Rows from block 5 of the text encoder of a small contrastive image-text model, named by matrix and row number. Rows with one number within an expert belong to one neuron, the router's apart. Each number is 128 + 24 x the weight over its row's rms, rounded and kept within 0 to 255. All counts start at 0. Numbers have three digits each.
Before each expert's rows are labels from the 100 texts, of 14848, where the router gives the expert most weight on average: "tokens" is the input token at the peak. Only what is clearly more common there than usual is listed. The data: regions of photos with short descriptions (Visual Genome). In brackets: how many of the 100.
# router: router (text_encoder.blocks.5.mlp.router.weight, 16x128, trained with AdamW), inputs 64-127
# up: expert up (text_encoder.blocks.5.mlp.up, 16x128x128), inputs 64-127
# down: expert down (text_encoder.blocks.5.mlp.down, 16x128x128, transposed), outputs 64-127

# expert 2
tokens: "jeans" (38); "pants" (35); "player" (18)
router.2:076129115124129159156126107105096133143160154145159155130119108104171145170134146175137172127143148157151167160143128170112158134160103120146125131138149166149173136149143096109153168106162137
up.0:157151188145106144187107119127132135138118128117115160142094122127094117158146109109145121119147098087111121150142136130101169126123171098106102121167127147118163125108127147108134108126169145
down.0:105115125118101118081138126114115112136100111133157149133112082138145130122131062103138155120105120127136147083122133124150172147155069133149101130128142145109140162172135151159130145124124136
up.1:131156166109133132163116120164131123083166072100137149103130150176114094107119104158112093109131129131097083140118154120176128104119090105169145149176135133169122127131128107146154150154136095
down.1:106149100063134119141172124151106110188143111131092108119161156112066084136137120119161122136122079140113118102134133128156116135113109119079126133140156112124138118145132116143142109126153103
up.2:128145169117134110144169109099109131115126114091163115129139167105146103144112143115104111167094116085097130139130129114137106129157144169129112127089145124159127126171105137197131110114168127
down.2:137118135132094132135092141120143154148111111119132120146119104113140120137120106145162158124120145140129130131097122148199140063084132115115122119159107078128112138136102121170113082128127111
up.3:138083123143171116125110163184103115141138132110110157122115093112112076119140167135099112099121118125136111094118127148134130099132100126151099173114102096113127163126115167146144163145099192
down.3:102128087071128165140087129127097113067156142100124133148113135140134144117172128139139151106163104144114113123160112145099117162117143124131100146155132132118158109115157122129072123072126101
up.4:147200157113114133130117132104163132095148121130132150064135124120161122154145140120086143182090083093115143141132162118109144134112096124117121111184128096136130101121131120159094146133136111
down.4:164109128101109140106096131136137122140123121115127108135129174109114133144096139118140111195088134113143101117142121117137135128134125108107159115130136127149100131109106144097124102121096096
up.5:123134151160129144108147140174100110142101150122139125142111167138143117141136162172123162126113127135150135132142132093130144092118114152140133132131092126119154149118164172171137097121154147
down.5:154130132148128119096081113115127115089175103175163118140136145151099154131139112133140100139120119097132114124134137110116104123100104119151097160166126169094059093117131074127109138111141152
up.6:137125135187134150139085167131159118114157078081120102087104142165185116188175131115108128118099145158137106131091124158132119152081162147120114096153132102119133118121098106161143162167123105
down.6:111180094070121145173122166152096085123153121088114096178092094104085125154132159124107138083114079125125109117143185114133139133113142125135140150080139138112104099142163144092115107119154143
up.7:131129121149135073069091109063065133130130112133089133130140115143106073151130131182148106130120126125130077125083169136102123130161152151125121136116122127132129154094130151123108098167127162
down.7:103142107121120169100080079097116147134147155105160094111115120141162130112152116129125154082149089134123149125124093102150111153123121113092120133140152111118121160140154156120169168214115124
up.8:133087089113107110127131108113138118116138157093091108106140094135139113168127104112133114099117156101098107120161083113113144101156173162108128126136143128186082150153127163147135135145109133
down.8:098122115115128135138136110152137136128128111162109165124126132102147105155111129112100155125117077104094121103149163151102153104119109116135161157108134115107108126109179112139126127103127115
up.9:131120149132171107121126173123150144090134159145090122133138095139120095107173129147161132121132123128141099164101125150088153171118171130137094108077106159171134151158104092156124161149124110
down.9:137147122167135153113153096128144108121123123116103154109133129120125135097124138125094106113144171113131122178105162077124126084155113127100149151129103142108133163150155093122114122141180140
up.10:145130130133112107138116107112133112119124130113138148084105079142037168149116154112110068136150078131130119159116088105116116094131098136129099111125169197160135194148097110144136120111094137
down.10:130117107163108169118144110131141089140100100123109146107152154156098165123081170121100155133161129147101106110122102130104111080130146124089152130094095139140171145138122155099111111160111131

# expert 15
tokens: "cow" (58); "is" (29); "calf" (7)
router.15:124101103105105148135149105085133093124127138132118122121113090168148152163152150149186158134144152123119154119153139156139150100140103089128125097121162144149156150139159117114125158142152090
up.0:150122122128145103069123169090147149150121148136101119107141148123122124170163139087101094089083109139119157134155096116162135136113120100113117125094108199112179126117122155126107152100097127
down.0:137157062128091157118131152166122141089116162140091104121086175113135137133146143135094142109100104139106128094160141137156133131114141134109113163162121097111129135140178110145144136128125133
up.1:122128124114097143135096172172118087167112110131100106101168081154100152161112127143122100168112152137112148119129099126146085137106133148160156114136151109136118118137142114111118084118113127
down.1:114135125089130175124139139129104119061151113108114114110141138107122087130153119126131120090126166111176126086109089118115138099108110139142136131150130123119113176140153153158146134087151098
up.2:123132117079114110151116124093119146130152098167097155123157110141114147102123128150136103081125165120146166145155102107089115103145148175147109144123140137099090166141147132125121114166079124
down.2:168127125152109178086170192120133127146125105140114135102145160154150091141105175148116120139116111111141169160116173116138103128130170101107140107118159149127155137095163122128105135114137082
up.3:112115142133117215131149116119167105107142122106113127122118115163144133095133138109127132123156139156123121090107156133089094090143152147138106131151133161102152091112080091166156133138135154
down.3:140145112117113142126130127114113165139128127138110136153129149136089117168133116100101116068149152127084129067137088162156155113171164106128146135140146143142149157157145131125152130097086174
up.4:107126158156180119167130150103100127136135104085129100090104121100151121128153108135155139134095151121094123183154133143127157076156120121137108099113111113163159171104116154108117131103136103
down.4:103150113107129151119180141136148189151180151144103145125120149123114146100143111160130152136108153175130170097092089137095142133109145177119112124134090109113125147125134140122128126104096115
up.5:144104095098142144101189104122138175121107100109097144121132118150130125113123107148122097110141101113100110119129108109158126123124117109090150147118117136129081129115151115141145153169120156
down.5:141118149111161154147110131110120089102126195147167089130143137107103116122094119188090153132136105144113153083120129120123082125148116137157116160107150153142177116104092123105142127134119152
up.6:134123144146120142087115144132148135140129134108135108123109178136081158150132126180129102109082106110132126159135102103152162169077165127111119103150083115115144129133131102115108085159152126
down.6:109139160103130132089111113158148128091082135152158101120134143148125131124134162121118154119110129121150052138087160125135132118121091103153145108154122129119099189121129132120107142093128099
up.7:075145066174124135141124163164105153124127107128136127161110151114133167088139115129128134110137178121132131127091117122083103152082126157105135171138108105099098105134130100123118160128172133
down.7:135118130132135128196120112112132126160124148162165117145142171075099148136134109107120143127154104123134129142121113092111128109109170141140139125121122053186132119089136131114096128133136112
up.8:115132157168138173122152095138145171171137111166076134127080114094118153124126126136132111053117145158115139116132141088109080100124140116166140121108098110122146107090147125101141127141137127
down.8:104114128091101100141141153109137094112115110116110142151099170157155123176139113173111096137108119139145144122160078133155161163128106145094091129122128160137100151101097134116085130133121139
up.9:116122106108112187127140130164145180143159123176114107106176118096091148114143112129132119142151106129104104100142136149161142088133139085127077146112138131127130138172140099103132104111147133
down.9:143150154151080115123161126128144127126156103099139105149127147142129119110110133083119135153147102108084172154105123168135114131133142115193171117142135115129143141134102167143136137132099080
up.10:150168183116137101131127069151115138155125142149110141135117162109126154126144116079120114115114148083092100133157111122103091122187149106145127130115091168130122110104128128158111151131105118
down.10:108124144139159135127136158156156172143167096101120092122122112153089096086171135135107127122117124162121094105137103071150111145094091128109136171110120113130122181151169108120118109151139138

# expert 10
tokens: "gold" (7)
router.10:133131108118127136126120102084106096116143167147138158141111088158169153160155169165149161122160160143132149111140146153141139133158096101126126090136169162150116128131164139124151126139142144
up.0:128143114132162147133171165141141118074152130142090112105117167126139077084130105127092090166103118089166144107123147114130109122134100149124154120080129101140130084143156087125129131172135113
down.0:134098150124082090126128129121084122119144124114145122149134155152107124136123125182174123129073092096068144101152103109142127146118154132136129150124159143132109126125087148158150126124100167
up.1:129119134124094165146117149128140113125127085091115177124137118158129079092110123127171101171155118104175127133109099124095157150100176141145110091150108090120145111136166140145128092127083093
down.1:146143111106163112101128112116104111124138194162162161147101134157096117092144171107103153106130103173169116156128139123167132151095143127172143097136157117100113095159102125115135150127157114
up.2:090137133113143125148089134127080131136158166176130098139101113142156127108157092140163114116077121123101105130124137172109136113137137135121137117106058109142128089140136129149108194113121155
down.2:131102159108112106153126170129156151114110091142122083112172129137121139145135131152096127127095151122143131143116112095147135173145077116172116124103163157151114187129094119103188097124096170
up.3:137113164175131113111144141148124114099161126089099108155146146103131138139137111138094102121134099109169113131138119096149117145108126124131117093131095167105097113139114139101116169103176140
down.3:165120142114131138102096164113171093123102111134122152152121120125110125108154103106132108186131131120128104161169127104133198137106126132144119108113165151166079117130108117111137129161115108
up.4:113150115152099114140167115118128131152134186157097162140170095156113104147130078176122143151104136099118087112127117163130128149128085108079131159079134130121143159124083111130113100116128126
down.4:117142123129103129092140090115079151126139112101119097101135150097112146110144136115138122098088137091131169150121112133167126124099146126119142120149143196127137145134124106153128112112167158
up.5:117117160156151078098165130113124152105128136114090144116129150136161123120140132103131102155142144140127100136147137076157092141131129091110102118145132138129090110109119155165115127175151118
down.5:128128081125149139117124130118142101103132139101120124124131124112125110139145123133126119109099045141124160138142118162095160135148127151117149118102159100095110133185153113110138093123082147
up.6:145139109104115153153132170105133127124105140126117156153121153103123105170129121099111133123147137115133148155159141093125145122099115122089134171145093070169067094096127142121129141118082097
down.6:149111117145104163131155138147112148107123138123155161130116130124139127109187152077137094100118132130107127135121118090151094105099116160112123174085130139128141079074117134096127136143119078
up.7:080120145156169105133144129097135159129133087170111113118119169113105092098105136122121101147142145102128136166127099088170153166084150135145112131127097141114135107140083131125121138141144126
down.7:118068087118129186135107137162153107121154121111132162165106119087124156145135096135181152112117143105139177101101154113132127140150180078138132124109101093156122120098119143147128096150133120
up.8:104152153171146144189128130160103138123112118148131136120132113106098088169138075093131124125111138079123135188120129141091141120121164093147126127080135109126129091115176098165156110096115152
down.8:163146155130100113120081156128122125140115159124135149154085114177141136174149093112130113161124136115099086148105106101164110085100127148119185121140097147129183160089116116146127114136123128
up.9:136124137171101156131137182109169132117113105122090061136106093139143166146119124138080109138134117152139131153110130099122176100156137116134126141115163170115102181146133124124125096106157127
down.9:146181147132136117118110100115152122137125110132142111106166137129072093098106113155172148127112124200110176124102114130106092126155116105108145092142154119131106142166098128154147140142083153
up.10:129135147110133101151161125105130122137163080116093119131160125134152092134132127133125091103135155138148124132175111105110125153149121123106112122132139130085101122135122088123123148122139084
down.10:075154118069137133190120126157120091120125136132137165119138150160118140123177133114087130138132127112106106165131139084154147176123144123121128121169125123121118134120081135111117132099106117

# expert 4
tokens: "cup" (7)
router.4:129123114120113146124112105081098091107153161147131151133107091138168154152151161153158157118156148138110150100140146151140138131154096090133131095142164159145116134131163129126147129126149133
up.0:126127184140105127127130165110148102144099165088118128124123095127125125171130100116128114118162095120134143165159111156087134102093119106131123081074145120104131138135141151161123137168114086
down.0:123138133132182092115120137149163141162132173093102111116148141125140103131128122109109136114142099155119100139117168187149124156101100134114127103129132135132179146155191144121124105134139088
up.1:121132156129180136145138139099106139137143115142179152111132058125119148112099109119113161072091127159131119181142143150107140161131117157099108164105099132127144105119125107152064130096098119
down.1:133133107122126140115117106128163114144128133129168138130083153103145114137079124160138136126100167123065074098138149123137114114128088108149126152130121114107154116068144155105129142084103141
up.2:147161141190094111138096138119136147126148131117105119088141143147100167150130132111137135144132092135115108101127089119089150096099151153130144115149100150133099137072127149138128111134142154
down.2:133114081085112131118173162133138120127125157082123097107100153100136111146152133122098144147133127121194158119112140113121133145144129127116122136124133156129109100154134144133159165133115132
up.3:134159120156116106116126104112115151102154146120082132123118131104099110116122047123163109141081127091153105102124156128177140157133150091142115161106083136117137155128137126121133138155120087
down.3:096146163135151139141114159118126090137119148132101128133103150147131128138057150122098106114150083170139132097110194135142118118108173102148157181138141156102140131109123154137121142116139124
up.4:121129162122115144104081067159139106084093118120084142102112110155119101100097131154161125118107119113116150111122119141145161122110154116135150114102148098128139077113114167083130122140131131
down.4:145109072137095113144135175174168096138130113119069086182135111112160098099120114159192119137128117146137118117136148129136152130138169089106123083145115119121106103099140165104152120118110129
up.5:130155141096111145148133120111130106116100119125145145159158159113105128101146143128117097122108127121109127139130106132132132072116150101124088064106105109110126117113113124106114196135101112
down.5:070126176134145144125124110116111154144116129105132167120133118165113115168116088159104086195129163153131119164120112156165135145108170115132138135138128120132136085162115124118145097140134161
up.6:118142119175064162128170095124128128114117132126069096145126107094141131096159145109116104153135145100097097140127129114130135116127176165149129141120110122122121114111117109146117098133077137
down.6:122126131083112124133146122140119110132147136112151138149121131180149157160095152162130138144125138177118116097107185148127132146141093088090136117140045110126157073140090164106148114119158122
up.7:100150173140124140097139118111101129147108122125178079140100127120128098159085109103159079140144116150109088163133120103142150110150184121148126131105110147100157178121108112126126139138102072
down.7:122107118139112145160111145089126114146121156153079160179110149155138155166143093121129152160110142132124111106127148154160156119090122122148082139153113145123118113141159070192134150151107103
up.8:155143095136109160155116157126134069117104147122085150150131145132136127122090115092113133150134119163162130139120115116110151118121109128108099167105085116129141150116154152128085143090123124
down.8:122181108158136092115146146110196151125139101090134132106108159113113132153148137142138090114140112116146133104138132117121121127112057135102140160156159120131148158103110135141166125125100162
up.9:103116116130085091123116152135111189149084118117135110139185093098136093143106148126126097102129169121050103126118132134103131119129125154125111123137134111131132158131155124147109144119135088
down.9:145142209132101097192115139126136153139141116095115146144128128127144095098152120106130109117146145119152128129138154148082128114096134160114102094136168102121131168073128159143147115132146093
up.10:110117120123112139106102147118155149148087092088102106166114145144104144113103118122159150138144125133114142102133124113127120155136139135153140140150118157136152119089156144136060089131100116
down.10:130133103093160125122155115073144081104100124104144120140113152138117124161132135112129138171143150145148156107083129067145092127139099136115162156125123109130131105122112112160134133102127173

# expert 6
tokens: "sheep" (72); "duck" (9)
router.6:120099092125109130140106091084129113088150136146156125154123118112157163135157091129142098140132117118120161156125168169155065147140111176124130123154161150181129096145143115154151124107119172
up.0:103125143123143151152142121137165168144154142100076133132107141137093115113142102110137109116157134157128099116097101128148110074149152150143128151134141153117130111131133112146146158052187135
down.0:179114125128117126103105095177127145112096102074139135166169162099125144100055136146156138182099119149135144113142110133170134161156130086104151127134135122104100168093123160149125124133119114
up.1:125120140116144194173120122197124112174112097131118116146111140111150061131110091090168136150141111143151156155146140121101113150180131139158127155115131128136092130168125090100124130126108118
down.1:108129123128132111145166151122172180143127100146120135111088132121114130129143129125162124127173131123086107151119114176097099141148097110114140058116143122108105133110104151109124099133144129
up.2:084101115136129153129152098172127088123088083190148121093115102100141123095118148107125164115108139140102144096143128146098090147126115124108104164126139146129163106147099184178119129158119121
down.2:123133123126108096136164106125200142152108137132105138106117134110115126138117103112112084133128177146120065162141086150119151091106134100159156168121130092112159153152115140136173137136132088
up.3:099106151153140114161145110127099118170170125149119096132093130149152151141131140099122106078126102120131138113153124124088106125060104139116166169120152116113141123101150126127125121102129139
down.3:125141129102135162122100120102129149130114146113129117153135116089127149119095139109098127153134124104127078160151064161170162118153112129118110147127149142096208110153164152121125093134132136
up.4:138113162173126115142141109128155109119130096100105196109149120091128120112111103135140140125142121065130108135168138093156093159103144139103117116135200115077107118120109156093107106094126152
down.4:126091125140143122137087150083119112130140108133115155131136111167130094139123124192119142114152086184099088130130129121155117142091134158094145108110159121149138092137112126085107117123077101
up.5:105106110140134140107112146135118114124114126107158134106167166119125106124132153106105105149127069159137108141126123127139141118104101147101116142061098121120164125135126128163159156145105145
down.5:119130129163128116150130157133165153124120137128133091142150168139133111121095184090113096098125122126132115092173100100108142162121155146130114090130175153119126129154117150101082141133157129
up.6:148144134094148116118125129094145095126158100128162124133099134081126127121085151098079112148142110154109143121165149155125117183146139127185141137092144134099106165143104099127160169118136096
down.6:119163129132128078173154131090128092133142116129164129105144163149133143136162131127158102080110132138110141089112126115125157101165154121110115105099099152156142143121144124130126135097188120
up.7:130127104088169145169135137117109112157099142126101157128108160136140124141117114064131086169121113108145100143117094113147158140144116116070105120092154137105128160124127128129097114085109090
down.7:101155131110127094168132113120139145131124150117125150137143130150084117115132143102143065082183094148111128158102127133153120126184177116138138158143129053105155152146084160140118113143123132
up.8:150147123180122114163135124166133116090112108167143095125136120143142124088128118120114068102123102131121117146074075130114084108145106164082114114117132133112171121115076113143132129139131166
down.8:119146124078156141146124096113154115162156135122149147144131152114128126107168137148120147136133104115152158083112101133114168114095157122139145087141161135104147138154152132135126182091096105
up.9:112107130123133107177100150104097152105147076109139137102071143127113132170143161085156155086138081055118135128117132154089125138136094140124117111123108132121105177088154191139115153128142115
down.9:097088110083118133121171130171105108157146097125152137133072187101125122095122146127117120132134117111110123143156132123143086102125160099126117135136120095163154119145160154133108146223153125
up.10:102104107102156177123135124132145145150175099150079147154156114117074134106137082096171129111144109103155111135138173140140146103148151125123153106110080088124147156147149143143123103115171142
down.10:125138137096076133117119089144098139108149120108122127128115094109142142192137156106136144142103102123093159153078102086115167122110119116187129126149134144108128110087130104092075137144130150

# expert 5
tokens: "platform" (22); "station" (12); "railing" (8)
router.5:135112113103108137102129094068130127114133143161152120163133109171144166156114150156138174142146147164101149105138129138145125149153086126139120105152149136152112126149159134112155118140159129
up.0:158083109160121176165151188144142146107110153133121087151111108129118073131048174101130089138120139100123155135101128121146126115104084169124130176117127118114137159119141103124095091137099162
down.0:138106137108115149143141093120113126137133130104123111180101147135115157105128134125193174160101140099116102159105121140128117093152136126134095177124137150132134160117153095153147127126088123
up.1:110145117112115121114123138166098167116094140098087128128140166158114115097144148153106117156139139108135108149139101131127110134107134102132123150135096124080108146107135147108141104138076150
down.1:107139177108114152124104131097129153089130087156119123119145144098129104158138114107181124164112124103130116105110113126108143121134126130108131119111177142156134123093143186146158115159151164
up.2:119124094145130135102122136120085117101105130120092103148146091127142140137175132170124085114152145161151085145162130100109150146143130101102096170170091099144183106124096129101160103097063148
down.2:101158121173160148153131148132071123180115128146101105139136117178123154082112106136139152140133142147161115155098142089114158115164154112115111142098165107110138092102071159124130118113118142
up.3:115178120110142086115165103122133114112111154072104159112163151097105123120128121120136093100130139127149124093119129110160155138127132126064133137186084106136112150093116113166153104116133108
down.3:162127141161152090085114118112087127137121110159114154129098151103142145129157137087131073100129128144164123133125148142142109155110138118112080127161147140117170116118115139108133111159147125
up.4:131144132173136080140158129083108096102145128126126098143108103140128144158176142142148139081103093150137130107105118126178139125119156104087115165073123147123103119104134159151149047141120111
down.4:115134120131111131140073125105140148133132161153156187136098128124065094112142145151089135154145111138122168181133157117152121124135145138136120124129143150120143156133123146062110152093139108
up.5:150148116110117144093173181077098123080133125117136133095132113115100107122136099135106101118109144144087132126118159126135149111092099149155123078153143104139107120066147138112099153129110131
down.5:149138116147122132148146141131153096174125142167134140107125091103127123089136152092119142179149073125127141147125139115077166146145114140111099122140130148144152131099158111119124120145117154
up.6:122120166176145146083113100140115158087094126119148129112114131116107167143127102140156120137133140138093130161104122075090130155136136125121103147127141122138131149126156092081104135135147159
down.6:112117105075122135138167144156135112099102161115166122096121124115117143130087118121098117142167116112080149136085125111097115109128144159175133135135147088128134183159116145136134122129108183
up.7:131100132119146100167165145127086113106162181122165136141123103151105140142171107125128088123134116135117085138135171170086111146112108144121092128092120115095111132105113126122105093114130123
down.7:142149108101107137120158087142164110135158164125146123134155124106118164160115127136076161128150134125120138126142157164153141135122109111103128134123068113103140145085132080148093122146135083
up.8:121112138138153115150110134112160157120143127152131166086124128131115183096125122124114133078103133094110132108120082095115104127147131075111094121151122114105147093155113118144123159112117122
down.8:134138135092111143148142153133175167120138145073149166162108090085168120117094111150136104132125096154147117124111067132129115161143147113118132117062089106153117155084182147119153114124103144
up.9:137139152124100108122147141092156124101126102159142131152116087075110106155096112124153117167061127142162112102108141143129120140113126161143077087128084129131163129145135131110131123129152101
down.9:120128132138140125128118096087173134104136122157092140099124146139125100097125166116177119181095101146162159099136153141138127126081159186139103125141148095129148119120170150130089137137119121
up.10:105138133190158149140125145126137110163125090158083100080153118097105139153110118119113104166129152098105153119104153134128118089106108141136160140152123145121126140146126061130098150119110132
down.10:151159146123108129130125109138082144124120124091161132129090149129101122099120103129116149103113133061123138161103122126128098139115151138129157170124159138101076124184093081127141127127130124

# expert 1
tokens: "trees" (74); "court" (13)
router.1:099107101086110171119124116095097120091135152149158108155114143145122163177157155194102169152175120130114141096158138167148124163153108114168128097166147158146104122139150132121192136120137139
up.0:178145128123161138120105144085154090128112123138130140156128116131179132161144122090185113117092093111109131129159132103126106142182161127125132076147172131111153128124087122099115083121142110
down.0:152113126143091114113109127154170153126117133129097136112121158077134126116114098191112129126115123118107109171128195116100139132101099124090124121142119120139124090097142202133142104122136145
up.1:124114121131145121156127110113154155119109083165064113135141127167141090140111166111180170161124108145135138121113110118084125089128125153087126076121148105100114128145131157134151115134106180
down.1:106130126076105162093119139140160141160138160149151087179142154138119099107151120116105162136138126176122146120147101124127113168117094126134085154094127131174129108099131134089134171153153128
up.2:122112117133134118180107138119124099123120127130140141134114156171163134143086123118126094095081130118105131148118142116164117124124077092138137165147090091144091143114110163101142137142090106
down.2:112132134116139141085090120153152171084123147135092135109143090128118105109130146139081155124144134139116110144097131136126123133146111127111191160084132170093161135087122124099179125124134096
up.3:142110173129140144104120129111137145108106136095122148133126148117096139151110166127148107134136111073088157105148115115122147126162148128152143119169119118102159109123114167165129090118117121
down.3:135102159088123149127110160165154120175127143131097189152152101184107153125147134104085091141150149150120077120137118136131152131152135172126112117108150110142124118098145087104125158099164171
up.4:139156126135164136104140150147165107076100108126117148163132109129141076097120137109127112145137075082106145153077125136157095169145116134112155115150124089117155148131118135132151121176128121
down.4:116111145187121195144115097116132157139132136108102153110146113123100120079111087157114121168104154122148144120123134112140122117142133120088104148157126107102144144148142135121147150149173099
up.5:123142147116128145153105133130136159127096134157083122128128128111081106182148150094117100122137139131098057122112163091087123128155140142126143146134113113131114073134176122169136123092108125
down.5:135080122124135125136121126138177112127102127137160145154130101135161135151114121087127126112130107188136151128121112136172078169120133142099141107121124106121176092105105079124157147143144101
up.6:160134114158135156136123108119128156159141136085165118156117101095096134082140090123120164123083083104128122125144116165083142137125111083134114118084128172110153102133148106127080149104103104
down.6:129121121134107090127140139143137136104136109132161164149131114190123115086112158132092152083138187109138133145090156130173120112142173118100124119137154124109141114101078146098128118140142123
up.7:102113182141100169183145165137129142162104134141117089110110126168099125080152097130113104116081139105094127131118103147125179089105144128137152134133089126155142107116164123160146128105093098
down.7:097122114128134136099107133134129144145115136162142165099105110080148106104137103077141133111156145153118106119183119057142101156117120116144120118164129115102119150112130114108144104159100144
up.8:126143171106129114135123109155099115181096108151163110138122139147129090112115151179118108163079141128120081131111142151166100129114135112135155145181131127107152099094134130164126126101104137
down.8:156117160113123102151100103113146099131121140107134122113152121132121185133111105099142141123132106152075114113141107130131145126090127156139167122106172082157129122155133133113140068120106134
up.9:100114127109131097155118129085149139089122133155088136090143110147142123103133081114079144178078122137153146140127114197102197121142147099122124157101135108131133129110138156144167167137114126
down.9:096114116160139100158129129204158100160103150144160123106158120136116114126139128117160118153131153131150163088076125108159118121138100170170083072115145114126150150102107133134120131166107148
up.10:113113150121152123162120110099138156123102137139171096105090105129089170143124107130129119119108107132154140133144124103096112148130143142125139118106126092146091123153127133101134091174166104
down.10:110155134150124126105152176130115105121143119139140123125157099190100097095113147078125179146139091148163079115095116149158112118106173153122127100132134155124141101152113126128117138167119113

# expert 13
tokens: "plane" (90); "airplane" (10)
router.13:123107102126109138123103096089105072124173141159129133159133126116169169142154141133135135139157140173148159153141152136151140148155101112137145089106136178153112142128171108141141146122177117
up.0:143142128140118133090170108108159111120168146152101162108146147143162135134156109115151115165154109170142112131160128127113106120115135137110129111106109102079102114163128150130107124131121114
down.0:139128102122143128104120129138093113130109152131126159093136120111093182100116113095157133095123139140163114108143110125103152146159182135101180090150085185175151085109110145142127102127144113
up.1:092156094179131163105158093122110144112109094163087150124114126114150141086135131108120135129105125140133110141147119117126097140161102126134102109119061145171181173141107117153112148136128162
down.1:161126145129143128120116173152142144091150129124097087148120113170110108127115118076097122150136099112098140101143088142113157101085129100110182119127128136122085104135121120116145113128140146
up.2:102102146102124146116120146177142147101126107129147148096155127097184085098159155152139137113145167147129121127095137132133085133073143115115083117149135145108097071121105177115122152107106121
down.2:156128163137095097143142104113157112084109115109122115147148125074149162143173162174145129097132183171134088112120097129130083107114123100110097150117120122139103115136138099129093117130114105
up.3:092142125146136140129178166164140135160104135088141071109154117135158118110135126109169129136161156152175110118125092104106143137109147158116128114094141104121173149117146115139133100113133126
down.3:111158139105134150122108153163093098112089107125091116148133128152117071168125119110123132093140165120119096121136082155126121162137127116167132146141135132098150137142118138096119183133196111
up.4:119133132159119179127133167094165095094117167153172118188158099138156124158147147131101092094142164138130129155093118106176110119115142155105146106112112105135115121127120098088139076155132093
down.4:135156131139124109138098119179165126121141138129143148093136116129100093156146120116088112120122142178144121143118137105117158142125126124135096102128146111118151139154187146138139106102159139
up.5:131124110165120145117153153115109141169105153152098143096094157118163110128137089119109115122158141142103125133153127141135176162102149152103141143170136133155140114118097109112073093144160118
down.5:117131092112162163188174104155153139105128140168115139118133083152133122079115154113134140118149140103171119109160146103119083150122080098111133136099110129144117121141159081116147099137149099
up.6:142139152134124128122096166095076181125163111085096175138139089145125145160091123154145104141122186141119106110088128101111132148154139146134146129123085140151101110112160132109095112105108134
down.6:096155136079112153091128099100146143093089097163123091156157138125151137126161112122120152127157151149115140191120167095124105136118134139149114121149146080137113136140138180098120132122130192
up.7:125126145132118129153089123132102177086137097112127118118113145114094133139147137132087128169109140096103095117129141107080125136146177127105120137140111142113150094112113093171092117116113144
down.7:111102146121179162141142119164101130122146136107104133127120115119127095089123151159161165121166104134058116150093104135129138119113154148120098067151159170125092104132151184120106118102135161
up.8:113129134113120111085125143160107134144125087130100083132152084156132119119090147142110075167103147148123160152175125179124145173135112135111107146129131142144144148186133114155114083105140161
down.8:153143142097134163138105102116149127120126150088172132154131130118136151152163135077094131097134111141125134147128141126161119173096150158129143092170106156121160121128131153136134128080129116
up.9:121136103120083124134152135169065174132117088130083121123125124099139118157111121104112136134081160126143139112134129154122132086133108162147141125108118104131166149133097142072096140170113130
down.9:203113113131140126117153114140066114093111153109145117116075132149143103148088173117156107184115115133139105149131144166122110162139127077134114129129156128146114110152127158126121180155104121
up.10:110131105132111152114122092125143125126126106135142118168159146112132147096126109137129128153124151123097142156097133114111168094078112095118155159124077142118119157113095136170123152196119113
down.10:116130143100103137135104101127137146186080130129145129131152159102117129152115101132128111126094132157070106118169153126119169122149169191135102139126113103161160129106133143115124148108111137